python train.py --head_dim=32 --parallel_block=false --expert_mlp_ratio=0.25 --experts_per_token=1 --ema_decay=0.99 --batch_size=256
Rows from block 3 of a small image classifier, named by matrix and row number. Rows with one number within an expert belong to one neuron, the router's apart. Each number is 200 + 20 x the weight over its row's rms, rounded and kept within 0 to 999. All counts start at 0.
Before each expert's rows are labels from the 100 images, of 14848, where the router gives the expert most weight on average: "top examples" is what is common among them. Only what is clearly more common there than usual is listed. The data: retinal OCT scans (Kermany 2017).
# router: router (model.blocks.3.mlp.router.weight, 16x192), inputs 48-95
# up: expert up (model.blocks.3.mlp.up, 16x48x192), inputs 48-95
# down: expert down (model.blocks.3.mlp.down, 16x192x48, transposed), outputs 48-95

# expert 11
top examples: finding: choroidal neovascularization
router.11,203,201,214,178,218,185,200,186,207,222,166,189,196,192,170,229,171,224,197,202,197,181,162,196,178,203,222,199,197,223,207,188,219,233,227,186,199,213,227,212,170,199,164,212,227,192,234,217
up.0,190,217,199,227,208,192,187,214,183,171,230,211,205,189,219,177,217,189,179,206,198,194,240,240,202,212,172,217,211,208,165,190,192,205,212,211,209,233,169,178,215,199,242,188,181,250,193,180
down.0,204,190,231,223,182,198,228,184,175,211,178,198,165,212,196,199,206,193,235,176,191,217,219,195,225,175,205,171,169,198,206,253,160,207,206,176,199,160,231,199,200,211,158,190,201,193,216,201
up.1,199,169,185,203,202,201,184,232,184,223,201,189,183,205,222,176,192,190,195,196,169,203,194,191,218,178,202,201,186,168,210,233,189,163,169,191,223,176,197,200,221,224,204,170,214,200,172,201
down.1,212,203,208,159,204,186,212,178,220,151,213,183,219,222,192,205,217,209,225,220,199,160,189,239,196,249,223,219,233,234,210,203,204,193,193,199,231,200,188,220,191,213,240,210,172,209,189,182

# expert 12
top examples: finding: choroidal neovascularization
router.12,203,201,199,222,169,219,203,195,197,157,188,200,180,205,185,205,225,175,184,210,195,215,218,192,226,199,185,192,175,230,178,217,165,189,212,224,178,216,163,196,193,160,226,234,160,193,198,186
up.0,220,183,204,214,168,202,198,197,200,183,183,250,194,219,211,192,230,195,221,193,218,215,229,187,208,200,194,193,190,198,200,232,159,174,212,220,189,203,178,192,201,176,224,236,190,178,164,184
down.0,212,194,182,212,210,200,169,218,232,195,200,234,215,216,217,202,180,200,232,237,195,241,189,228,218,228,187,174,195,170,203,198,202,137,162,197,208,191,186,198,193,202,217,189,238,206,190,195
up.1,221,216,168,206,191,193,167,189,220,178,182,233,238,166,203,209,209,232,193,197,254,176,181,197,186,224,197,241,244,203,220,184,186,209,211,197,250,215,198,197,197,190,189,209,206,208,212,171
down.1,214,212,179,216,190,207,165,240,214,214,200,210,204,192,174,207,212,191,192,199,191,190,184,206,239,206,225,212,195,181,195,173,231,252,193,216,180,192,210,220,247,214,172,164,228,193,168,214

# expert 0
top examples: finding: diabetic macular edema
router.0,201,229,223,226,218,229,211,179,184,191,200,176,185,201,210,167,172,183,190,211,228,217,190,202,207,180,221,197,188,193,179,182,223,185,175,192,199,190,219,205,210,239,210,182,203,187,250,201
up.0,189,202,158,182,194,189,153,193,180,208,225,188,217,196,211,225,215,242,206,180,178,192,193,187,170,222,181,256,203,192,206,221,205,234,191,196,213,202,157,178,177,205,172,214,188,237,183,198
down.0,236,200,196,200,199,192,196,206,193,201,184,189,192,208,190,179,194,210,225,181,210,264,191,173,221,193,187,211,192,183,202,177,201,196,254,189,189,169,219,170,237,213,221,197,236,192,214,180
up.1,188,193,186,209,158,181,179,210,216,171,207,243,230,213,207,213,206,217,229,223,188,174,208,233,190,266,177,233,228,203,210,195,182,216,189,193,210,213,153,154,207,204,186,191,170,218,190,185
down.1,207,191,194,224,210,197,234,204,178,223,199,177,192,219,177,184,216,211,224,179,208,264,199,135,219,191,227,197,205,194,182,223,208,175,155,200,206,170,225,211,173,192,173,186,218,186,180,206

# expert 15
top examples: finding: diabetic macular edema
router.15,216,212,173,209,212,227,231,177,193,166,203,193,177,193,198,169,230,176,198,238,195,232,245,204,215,218,197,183,173,204,188,219,212,175,191,211,177,222,188,204,182,183,229,214,187,206,187,189
up.0,218,154,196,177,179,168,172,185,228,240,178,201,207,178,188,201,204,225,205,199,191,212,223,175,174,181,187,223,215,190,204,194,174,173,190,206,238,195,177,178,194,198,205,223,216,199,204,195
down.0,233,184,258,204,217,186,211,195,246,228,185,208,170,188,220,204,198,195,193,221,195,247,183,260,217,215,209,175,179,203,190,208,166,157,213,197,188,201,219,179,217,196,208,215,196,202,211,183
up.1,189,191,181,176,204,177,161,182,178,237,206,247,234,172,200,195,211,251,215,191,208,216,186,170,171,216,199,239,196,202,208,197,210,224,220,197,208,210,186,181,185,209,183,198,214,203,183,221
down.1,209,205,248,249,189,192,234,231,187,209,188,215,209,213,209,192,179,185,185,212,220,205,199,226,193,180,208,188,213,208,185,245,176,163,191,172,212,212,193,190,221,210,166,198,181,205,212,234

# expert 4
top examples: finding: normal
router.4,195,209,204,224,218,224,201,208,173,194,226,181,190,191,237,160,199,192,207,198,211,244,213,208,217,216,205,186,172,196,198,212,224,189,200,196,178,190,197,212,199,206,227,183,234,234,211,193
up.0,169,180,185,193,173,179,164,184,181,194,208,242,223,161,215,207,215,222,212,222,185,181,168,163,187,208,190,265,193,194,229,208,150,203,239,217,216,220,157,159,158,176,199,199,185,214,186,207
down.0,210,166,198,204,181,192,230,218,172,208,201,223,201,211,216,211,198,173,199,266,208,177,171,255,170,241,212,205,220,217,208,173,221,237,186,188,197,210,159,216,235,216,229,197,211,209,169,165
up.1,205,189,189,167,203,182,188,187,195,233,205,239,210,166,168,220,215,220,179,203,164,198,170,185,178,160,192,229,211,208,229,201,181,202,212,210,218,206,202,202,152,233,166,207,185,206,192,195
down.1,221,185,173,208,195,201,197,229,183,210,203,229,196,199,208,200,192,174,185,221,192,194,218,207,194,207,206,202,182,218,225,200,217,200,166,147,216,195,241,194,201,221,215,183,216,191,192,197