config = dict(
    arch='vit',
    model='image classifier',
    dataset='retinal OCT scans (Kermany 2017)',
    train_examples=24607,
    image_size=24,
    crop_scale_min=0.7,
    horizontal_flip=True,
    translate=0.06,
    targets=['finding'],
    num_classes=4,
    norm='layernorm',
    norm_position='pre',
    hidden_act='gelu',
    head_dim=32,
    fused_qkv=True,
    bias='all',
    qk_norm=False,
    layer_scale_init=0.01,
    parallel_block=False,
    moe='top_k',
    num_experts=16,
    moe_every=1,
    expert_mlp_ratio=0.25,
    experts_per_token=1,
    shared_expert=False,
    patch_size=[2, 2],
    layers=14,
    width=192,
    positions='learned',
    pooling='attention',
    loss='cross_entropy',
    residual_init='zero_last',
    optimizer='adamw',
    learning_rate=0.0019,
    beta1=0.9,
    beta2=0.98,
    eps=1e-06,
    max_grad_norm=5.0,
    ema_decay=0.99,
    max_steps=7100,
    batch_size=256,
    epochs=73.9,
    lr_schedule='constant',
    warmup_steps=350,
    weight_decay=0.1,
)
Rows from expert 0 of block 8, named by matrix and row number. Rows with one number belong to one neuron. Each number is 500 + 40 x the weight over its row's rms, rounded and kept within 0 to 999. All counts start at 0. Numbers have three digits each.
# up: expert up (model.blocks.8.mlp.up, 16x48x192), inputs 0-95
# down: expert down (model.blocks.8.mlp.down, 16x192x48, transposed), outputs 0-95
up.0:463386496478544477521510646581531462491515483495574508509509495465491524472515516493510553506452504520508518510435447485455470488463415483514545516545530495503513510495591582434493535529492495487502504538454523505482468500481500540487534524499553484442498421530563499499512511571555395474
up.1:520500458568450521474530488463524492505498524526491480513535504467512486570475537504490446494515446460487517451490630513490471494466475473489479433451474533491471460532474489494518540554489508456537430470490469472464516548474590523548485503523544527517468595473458528541498464449601570468
up.2:526425463472526482467520569454511515415494476513535563452579511390530522534513527527540520531468463589463443483493530457506546466576519510428547483485556442515408444532540545483536486495446464471505484448491473470576442449498480537501508448487518509513585477527506553524465432500563531534
up.3:478435457523541495496537557533477495486494516553462418468507511459493488515486488551544457435513443470537554522453505424487504440511421499460475471482478509497512508485480506521462561463507563445585497476476432437508513535496534555511557501540581489481453546536537505553454493495552543494
up.4:479531480543498482474450558442434519475414483541521501465559484438433479564489528477507470469497418559510452482438609447437524459446472479499525503419492494520441474462515540498425527474497463513536477528470537460482451528436575526487536483477538511449606512486466512527497467469569535460
up.5:496546512545508480528551461483463433487551474522525543442505391463474430454526517481491577590450483553452461402497516510542584467519513579487580487496475431545466444541488540566512510476430497512576510489441489504546464561544469514463492511543508492499548497500466554492506451538520497501
up.6:520510382531442524573516420527478446520519516492452472505525463525473466512421482479433502526479460466532517557482485557551524514541479424488453525532432479491544468473477490591553546472515533477507588496499493543519462575525565508474499484554499442470477468425471454481553538527475458511
up.7:457437539508500477461446548552504376516508516492543489529477539437533516528531559526464492465503451581445470492396510491501518459507475499501602487473488535403496422539534483508530504555473483482594490503493528510559477556455451526544501506470482463547538537510494575501499502496518486454
up.8:481367503503477479480495493508447459490520489437521485511521514485409513471538512460470533541475490520485513432424455499468552501546498548477608542491540553493482521629484458510474506556474498549544528458525457552522497499532448496504482533490527486468491532499480623502534484513472450531
up.9:563507442503460535476536535481531560514406488524505528530543550513498549594446455558565453474492444504463506489504622534494493521496554504464534443484498546552463425530472491514464523528505461494476429513462427494507514448467562478543476502529527528503486563434438486503544435441596595541
up.10:487540449527505524459461601453523470487533488490495441556526535527432502551542527521488483456537451508500521506507534523401449440509503479484519483530581529471507507494467452532498535531503490425557482421523466495476531558474479536486488491526483522540538509514526526526533516450470502464
up.11:465489567479507519535446636540548528497523519438497463526461528514490541494592595507526529503532514534451508523451400518449464474508450492551535530498571498503519523462526475444561517558544444491511567493541512509497496513432434546452500531497507515474516443546539523520511540522497433456
up.12:507445447552548507510470542497467479472423486464445518472535556492524606553483474486492484505494416544454449504413558500462555495457522450466481485484436446590512403501479508500491451470525504471483526430480488456497463461509521499463536480506562484504578536489541488531459493518593502548
up.13:482455506504488488469480496471459455503435449565523539530498567455495562536534552477477515501491456556519472450393549492435517510457507437482540480430436519466445434518521505477522524497510477508489444515528532492504464412465534553508512486436483510538566518480484542530514515497565509475
up.14:499416500505506504497485538544493368479510522470472505513517496475535488516500542549483536475489441582438436509401507524542500476528484444514599474493531500433461401529536450502568493578473497454626483507496525512539475567471447538526486502479526479536553478487497573504500522509457480490
up.15:544486420546487546514520471465479556513521499590468464506522491521461484571430533499548463500488412487547539475503625489489521494452464501452518459472472510525491491490490477563472499488498488454530447539436441504476524532489583550503496490497538500512462530479531514524499482466606592498
up.16:494511516466502491463482541455472476492441448517527594508508549440536527560495560450477515461473479587469438480366580496464497496469555446481507495436513551493430405511530498470504492507488471522485449528484523492487490457488525562523491484452480514560614536473478501515506494495568580466
up.17:526442495594551476451488515468466522451459493487520524458522526448431481546512532462454482537482440549453456505528489469550550464501468542459515498480446445521412439492558558462541473466466481520570500462490461480533433590490527521490541442469514500522598503502468503500486448524517485542
up.18:390395426542536485490508554436513412466527447521493466487495488452424521552501502476479548506500512551526481521485442495496524457522494430494520536501522483513476456552493500537587493513503480476588510483457462461521462506505512507474476472535521469490594464540511507519503496517478483505
up.19:440504456513519492454444554467496451485471485516501487479527471471430450511530573481478500474509478536544481458529532481388475471466474498551530518441531512523463513472491502530469502498468439510532523528484517455450485551470542499483521516434501515508550486492516514505489535492567544438
up.20:483465492491471526516459587500537508467482489483476521546517514506491531550561505533544443475543487548449538515425464543508470453616480507477502486543492544530532428482537463467518493537544446460485478442543452527548486507473501575464440459566508473491520527505530518519519457492505470465
up.21:489415484526516471447564493474466484463508505513492485461521496465392537490564506458519535544492471546496456414521486493419552507533476538432591544446556501516425484618545544523496511530470443505578493473521503522508458497503463517475498502493444559532534441544514624510501429530525535514
up.22:486502484532506465447512557483497549441499439496507504509563532438513513599540500539499439490495422528417454477492610557478497440477524489506506482465527475471443485498506567488495556483471511466524457460526459445513477507470563557514543450452462529500510543479452551509467455513523526482
up.23:495410542477437468453448562550475459510534514434544468567484562427417524503557552533512502499488495549491499445434452508447490446518479551485601516478487492483464523572513482430442493563471464493546467473561564529557485502461497471490476513436471485477450520492470602504535469483469427526
up.24:537486501528527516498492473491460471520389475561446557562527571454481577536473521467521494528502422549469505464387553520497567544487478458500528481454391480493486460477511552533462461495498499480480473533491484513518511402500536540478496526450537557525511493490475515528520489526613543502
up.25:447425492510480488424516577523504473521516522503578488515504529398424488529463520533581492465495494488535524505467508485454495506513478522420525525512526543517450480562557503469451514562428516502517468560540499467534487481480450522548494444441479485509481525493491583526506465529508531495
up.26:525409415472466504489527549487516540450400375491573597511609513444445500527531506569495511534479451555517475477498527528486530507543524491445561457471490424543428421520524523511499514497426469577461483518492461525510443419464565512518476482509551506454489499483447531528515459516540538561
up.27:518470455533445478519525421553484427530529541510460436520536530511520536507419494454460459500471504485532553536443516534580512493491517454475466555523372491431551491478521471547492471535517520445512546508440476554477515553556541496500510517491511481487427476461480436457530544539432438500
up.28:456415513519458483463529535526542428523539530488534480521511518467484496488517539504499487535463481531500495431400522489461543465491503546466636519503493531512500487613509485510424507615465463497543449436564499531489496526491480523524502506474517484492417538503499640481523477531481483471
up.29:459503427515489502507512409522473460494496508498496486499571442515512511534445479509435497537469503452481460507443550537547512522491539500510479571513485496472507428469532476567518472464481574499474533481468437557492525510585498531469518446455497442485531483463507516455526531470448462528
up.30:521495517623480488481564456554533522478505495454419476509493530519553462470466517444517474521530519435543507523516481439525523433491465504499497451534502536567472480562430485531552516567508499468576428419546428477472493533508549502512477555476538473531490500504513516522483460494587522464
up.31:460459430508507486440539502430510488442517405500536537502527541449472507553507543529501500503509449549442477440489567483473526455524470510437548503468506470510421453568512513515511581485441460503495489475475445524510456478488472538475482478458457477514530503497469602544521425482548519542
up.32:453454529493497485462441530463435496505376409549501529554506578449511543551489512482481486508515461555487489472394506469413520519469519454448528468452431557514463438514519506472474562466525494472472471534543488495511509459489566517488528499456499526521491585477510556557496515488528506475
up.33:466451551494502506434462512532511431458484527516549523489497540453485535576531535513494506470518493539478460511412538493465499475522528483463517478424561561423487456534577467483529519601504491500528482523536520496534478500490438588528488459475466448508584555505538568516500505500475522455
up.34:512389433571503461417475519443480464418493422502520563478488530443459495532534582480450511511496483554485515458480487461483526445507481520479578481396485469445463467496516516473530552538476434522551512465533501494514467544463567544483525511463496550494566501496466517535498470493518527507
up.35:500483511533476482414494521503501502427486515499565475542572498381440480554524526508566503527473518478496526496530510513529511473535466548388475486456511526505450501544575513463465481472435567456494504513508494485556502493533464456535515469430462414452454509468515556476524451539453485536
up.36:538411496458463480472510484525476457475535509498508472557565517485426524530577520489533488526531487493508501461413572485445561423532507574410624503485522518500519507560504445536404524561470470501522510484542450515512503498483467510466517490497515462471491537504484640502528479490464464488
up.37:553462455484479469456549557525469475460470430536528501519578497509552524539491451535535442467542443481455471452553598511499515533503525499407516465535461481483446486548466525487556512553454520490515442519505453457484507448513577479513522486506519519535442501504508524554490443497524564565
up.38:501498493475503518463478544432492510483410460527535552506514536424499557551493542462493530480487456622492439471378579473438484513465544442480506470423507509472428398528526506475474510515482456509482470550489518482474492447476486536528466475452470531553605533459477540506544476494546574469
up.39:517506440521459510482545572474527498469433495528464495543553438515552498588467474485566458525502437521459543532491516520487470536529463495410518457510519494615482396552505492485499460582497484455533461442488447510486444536507515526524464461572550487536469463488486529532492452542511487488
up.40:470484519484534488481476486525498520460460525552530501481506484463535529589519518497526485492494464537508440527407595494445528505503522481433490462461553549455468441541562495499475488535495494487480455549507524470488486461524437583502488411476496470507599543511522557541492501489525548483
up.41:475487476477542460478497581514438502484562424511482499478487499424527434524493453522515475467542441506441517508475509454521549469541434522426467475517456491528459460524486486500512565410492515482542533437512456459579445532510517561512510463552585433455550538510489538565459480503524525514
up.42:460507503524481493442463568412477398534540554506560482522487523451417479511509543505465491487551517504578509451568524472417494445451565496520547449474515530495440550497463459525518525521498479476588475494497562462473516565477441483520543574493478501501494569463502539506474487447510553484
up.43:500480459516517476453537533481498489458464452527497506466486466450456472514494489498548496540481475557453471476495526478460534442547461528455533504497555446551434406598531539483489506491421476476543528486503445493505433463490481513491540487484506525472550463526497586547460423558543513561
up.44:524344490518488483433498502490494411478441363443539538514484515408482527505542552483485534520470444554512506457467527482457533498506487502483547491497485457506415508566508506488521528491456488578499510447540508489531492476439551510537514542471515533522582529474447572553479443495558506574
up.45:461448453484495524493555515486527548430397386469527573539531515473470528542516466553536529488479435584478458467462578539414546503535543465445578475500496480599454416523518506512543543478433460523479490485517451479541468459480531525503477449513502460509606470467444543540516442514519463538
up.46:511417475517455497530602528509534484507514507546425508502576501525562501496453539472583480498505491494547551490481473501522474488513455479452502474505467503467526526542466511525555493563526431426545425552456489516496490539495487515507449558598599483526422414522526500486485485508521482450
up.47:436487537465482517509458640460533462523463531509481490551465510521494544540522543514498470516515523557456532520421419508470449487565493505547518547534520579607528475493526486418494485552523415481517488484552460533526513544464487523482469499518463510490507473519546551484533463495524462429
down.0:433457501509497533491499535497520497496342546496542500479559459543510500505483470483548480404502548483542469542474488542433526517560484604542523475579552464522466477520524521460574497515559522471508487462531455558492409526493451466472502538453501501455482491546507486518467514584543496579
down.1:494540528521489455510460531485477517524519494552484491510402511473531449538468512490484514602528557538477492455519506491543456522513540422447430459473508379574499507575520562520469501548487527455510492520566569519504412429528490493500512585489481488488542502518490489550427540505449448537
down.2:500499494438451469476561477486523505479512494534561475540532470541473522513603515499528461447536423580495520543443504485489520516488435391473464497521517442425499489454459492495468476510468439496536480515532561476431549479557473431453493478491508547565473440513499534506492527518353505472
down.3:506497488525506472483482464499520508523466496578409595483521480531569504510447502452483487593455537494514481470534493522517565527488517431446523446549480380519532492538493534475441514503499467476500522553562436481530497401530467495487450532493506469506539466559545547521495485475575472539
down.4:473547501468554487450557498538519500494495503479561425541496518507470532533482537491489465534517487512548505476485507549557507521498480428501472445556441330506468498544514479443422488488476487497478518545482580509430397480494470438478449506440449464526535452488490552476460510521425484531
down.5:532450432503535475515454503492476539485499476489542532500564495534555417524563528515505517534443600503474492480502504489516411541488433479556459508556460546465465503481526519571445520524446532484516463401399571497539411505527520497507556478468431546431512495522437511558503497463376534511
down.6:519474393526455534526452510489484512497578470391456462487446470464535544503456524475524493539550499461531503447486547490532508460430472448483603481400472558422561545524515526543553445499472506542484582442481513473509591494424446512476493464535485456485491488515484536486566501520466482440
down.7:512412532519484454480539466573564498583448572488417532549465518501488525483444531506501534480453485501478537506524544529491494538613569582507532528489470540446536445443527517483506475533531517531484461631539418513540504519512511540501556517535476470519505520413528454463525522483533496422
down.8:515470469506466489515457517509504518497510434487528516517560517496530454452585538537522550474495582520470500479540487499571470511490432572486526515567475620536567487508472517428463516486466506474510473373496522513539516535468503509479587499478487463499499533565508484460590547481566498461
down.9:518560529489500474453412499467420464534444509542477479510413473465515474485446538494544536549462572492572453460511512498481510540493568528437427531467574418515532513575558599537452459562482534489498509479474496515500455470535485498497485465563458449454533502520488420508440545465467511534
down.10:526502491471521481495488500479462586456422510608530564531502513525569495472496521531550481463460639468445512473434550479518474523544568519465574508553533430538487564481494505431528468479504477499500503524532451467570453460459457468523513502522506450498496496516500455552510512454536442505
down.11:472483499511475558522481511473462474524403557545480551512552490555553506507496470504520497462498649478528503458470504509419495520563572608517512514539538458567468522419547531434522542521529531461463488468515462481566461534498472507515482506511523525480533518516560452470499515492630487535
down.12:505481506520528449462452513505533550500460422469473430504341454509575522465480511491466542524552562479524499449585491495502525550543427572537446457458559443448571469534563508535500434479446482503503504477558495472533462568516517502475521495560481462473507491467469492466443500465484498442
down.13:519450512486560490413487548553557541549424504411528489517427527544480504511499511507511504578477433508538545503515451475491513493596496546524455535528507471531504401588480462575501488549474407546519474541463449493483425526594466525497508513472521460524543489448500501460426517495505486529
down.14:534472524542540489475519490536542490506510499436406548523428508480507555565466538508523517510437459489527520468567581506521540509635451565496529506556485566424561459464490482500534518507510506543493510599472442512539490515493574534454566500555462492530475467480494487447535533499477458376
down.15:562543498523514470463484493524477526506502538557448513503406526490590531530492479501489513571522533496495521468495556499542486486518513449482449510596520326548510531637527518470434484502414558461531500434523558499495444443564462463521480464465448460501517504506478541551460491496493444531
down.16:496469545499529497473479525503552536535444525494507549521505542544488511522475513526484549548520511444501534431569516438531500496587512517536435509534543543570566408603548503501492500516452423493542443543433451576506391464485502557534518602544510439526535484494493489539486519464568504495
down.17:496517495487499431514527430511474523505435475530577461534461555480509566561507510447491532501486417522535460528458574553447454476515452413489481446523501405490455517456523460469452498460487527457528488512491563531509402525607457471520514493428487531552458526454462543430379534517420502540
down.18:586441457524488502471507457567656510519455461427482542486525538500535463535510479462507554527490457509586470549517573508519464488536457372500435506523548564479591472489499406448440475504470531487549516482451490491443442477573504528469503513550520509500504456526472489505442531499484424490
down.19:540510509474484502477509497489539517472472496531552512548475510526540590509488484496519472450509519555494500514505498480536528484523454589441441522544534434591469452494470454422453539489587513535513476430522506504514412458489488492517501466504507471527456461453519417460477519532472493553
down.20:516447520476521490484521521506434511544401561535468556535554464497588529475474556485529507559484629491514526486475547451451532546576593569465546505497570446545469534498540509467488487514481527523468492554520455473627480452454445485527497515515466516440517506507505495513504459456575513460
down.21:517457550532480487509501517551534598565516472483446470493515574465531491477548501529514488477523474514525514537500501551506523461479404586495528544529568539468553552564442488507455519499400479496532441411463524499476466549610475513517521463517432444422533532509527520509546492554411570480
down.22:530538556495485489505460541528523542501481525497502494468465474484492545519504528499561462487543501552490470463536478543547474527524416460470468471577522460476505451468528495477463543420478497514467437556501501492414446477588514465453487484500512497450508485469450489506405544554472465568
down.23:538433486505493508465525522564488584490507533460417536515626467469550529495512512483506525449469545510495484490521506519510479496563484608485520519553437619457558444460497544446558484497504509531482482409461460470546576551428527499509594467482492495490522520509451435459611519515534476479
down.24:533422531478548457463505541556528555519498442418486465540357491490474455472462576525466524566454494514540505468511541443568555527531494617493484494471532401498556459633528531539480471546468485480461498462545455494467435586550467511506517463506419475515507519472453480487426515484510504445
down.25:459467506485536465537507505505574567440421489499617527503537499496461535502549491530497490391475545526535492507496482512461522551504428563521559500454557566447492463486494451418539445570555492520478472371505470469507516540433485538509585455491473478529457548487439483453571483463582525493
down.26:480549495489534435450525502452493478587495468482428516484423464480519496478473493489486545564510439518491543528501497440517495480451404552499482504493450478541499466507539536509486447515478496525521487450538589501534474498514531510448496402473519473498552537470517453509544494495484534462
down.27:515474470489465524519493523486539488478567424403462526480445445449502514417497529524475524494524514476483493483537550504511528486488507489494586487454452581412544563488496530520608485521457526496469565436530510505460552489439475514459497478530487511501525523508472524507607473531480497449
down.28:560466483540501477558552486555447544519501544495495451467569500460516538522487541464528496448481555545485508487475478522469483540478417643493541531542501550519543493471459503430479489538480463492487482395529537511494545508423489485502551448469456485452491497532485485443624481545534529465
down.29:515472470514485565518541476438484505518588503418509549508469480484518467472478475539476498509522548495520480480588495497513493505527471485509519510461449596501513531544512472514565478445506540525508538440466615495482512551396532557471505492510480499440471553519429453514571475533567510493
down.30:495499454494500434510516488476502505508468479522532473522441534464523474559498595461516471572544500487511485501511555548461452484478518406477422433444552404469523501550530547464435493537496480465496488505491618520526461421559470523511472475493495480466551516487429514540388510451378434541
down.31:486475473509498478490534496507590503448480505461489392560441464455514502536463527490530512535549389533494498481471524519500489488542440442587575527540510419505500530505465475433490441483498544414498473554498511469439455518636409480498509482492505433536469533439430542448446513487441523508
down.32:467450524457511501497499551563609524518414523489578524527509532466452496532551508519496529584444429476551578458544471480507556491558473560474463573526526440514522444552511497545498467538499532578528481576521426480488449618548454498517504493498489458461526499558493473464437514538507488529
down.33:565416560546537508487544515454535501532495578518476505482505513502490514495482515484508511438498509505454532460540494489474483493619558552515479532518531524542542433484507501488508493470472458523464458569444426518583445488494492537505532553536485480510504528463506504477536497465600476342
down.34:540532501491463476479446512519566523501500503503521427510495525466516492498536463487472425499482399470531487504506560542510506485556421372468504466538534441457491530538482491491506510445536485501512485496497488481426465512670498486501471456544496456498479500465474614492483532502448530461
down.35:479470524539506482554448560427498539481496466497620556473547489609535500493529510511542486451479520470523544525491416520484504501443430452533497451420415566441528576479503476459542530519500462501514529431445498522490502593467488491466511454492494502461495489485481589467556479524436531497
down.36:504425460524481490487519531548405605549491512481478506546517513437523498486523574470510473509454554522472519498489536508554503489478456577491542515530469520534503517484520494450552472477434469487471549440541558481584531490434502478510582523499542507454495493517503505451661566505514483387
down.37:522563472474505486501451474455402578527484490504514481484431483457476520523508524461526546528501552528485553523473530524536511488500509419454437494489570465575479511553529538480359473481455515453495464501526574498460455517543458479475513491549463498459483550543495411530438474520414468587
down.38:523456542503579462450477506508524533553470515521474550526466538562466513488459510491500540563493504535514570430547521478541548520548483553525432478513508557542581398649524530503481480483471481488477456513481479571526448436528448570493476512504488495569527469461489496551450498499579465488
down.39:523467487518535512474409547447480504497399489503457486553492522502539474524527583446547510592488595488519506521461547468464505557589597454488548499460531419573522541518485485512464433577429491486494473593537514473580418449542484460534460506468460497521509489501500600484490507485456515494
down.40:533428526500505474493542519450533489549430520505512504531497526530440468546451504491487546474490519504476518463562478488467535494612480528539446506509577505484558390551525485505476473480525490550518505534510434520511484495491449539508461548505441457525492533456437572551483475489591474383
down.41:572444531492525501449507487596632539487453499530461536501535557460529477508521530449488489512531565512502475486572528482574479479569485462505485482571521463508534454486590489569437466473548480545500458545523457488481427504586513559548485564533502489567509481503467523507422542424562499523
down.42:507555455419472475519527517536457587495461482562560536478556522558493477463496468503521465485468560484497542469485521544561513521540534550500529451520429486530494489523502423458465497499497531486492492435567478485511500535460491438508552479494430453440503510512488462498478477535519393530
down.43:517482497456549495485501453508488481522430583447526476482423498493474555499533483487475463558515485527531543503483575514463537552456492512498511556495478384535470508499525463505544495550494467523446548501507534565470423557529495490499471474465510465509478494498439563500458514481405487517
down.44:557450477520538519480475503532619506483463446493447535514523533423489518502556497559480588532536451523546425460493603450526474467559411424456475488511456527498538495529435446508494487494510491475512500533521455545501429488600516477489487506508532488569543485482491428515558515506436508457
down.45:455531454539500471477482481489566491572502497536412477540477476450519528503525478492504586520513428460521516477523587457495537455512508519479512489481493544478553447530486428548488537509445522543548487485529535516484509516515544526520524457493529463511546489528466430475535534467507548453
down.46:515485476456475505531446508521492519489507464496450486450442473519547509532524574529486522554524535484528468467534517538542523514532527473462544471443584445481517482614540533497489512551484514479504525507496500478456496475467470480535458522559564485448479501496483488559415491501484495585
down.47:490447489450485505521552530487497518528428569586525523498539462575542521432499516531564503492502582507489512493457464515399522488547551569495454530538550457568426500470483499476524490530581517501510428494536458482581474507433459462530558508494517520430500503533509448491508480532604490540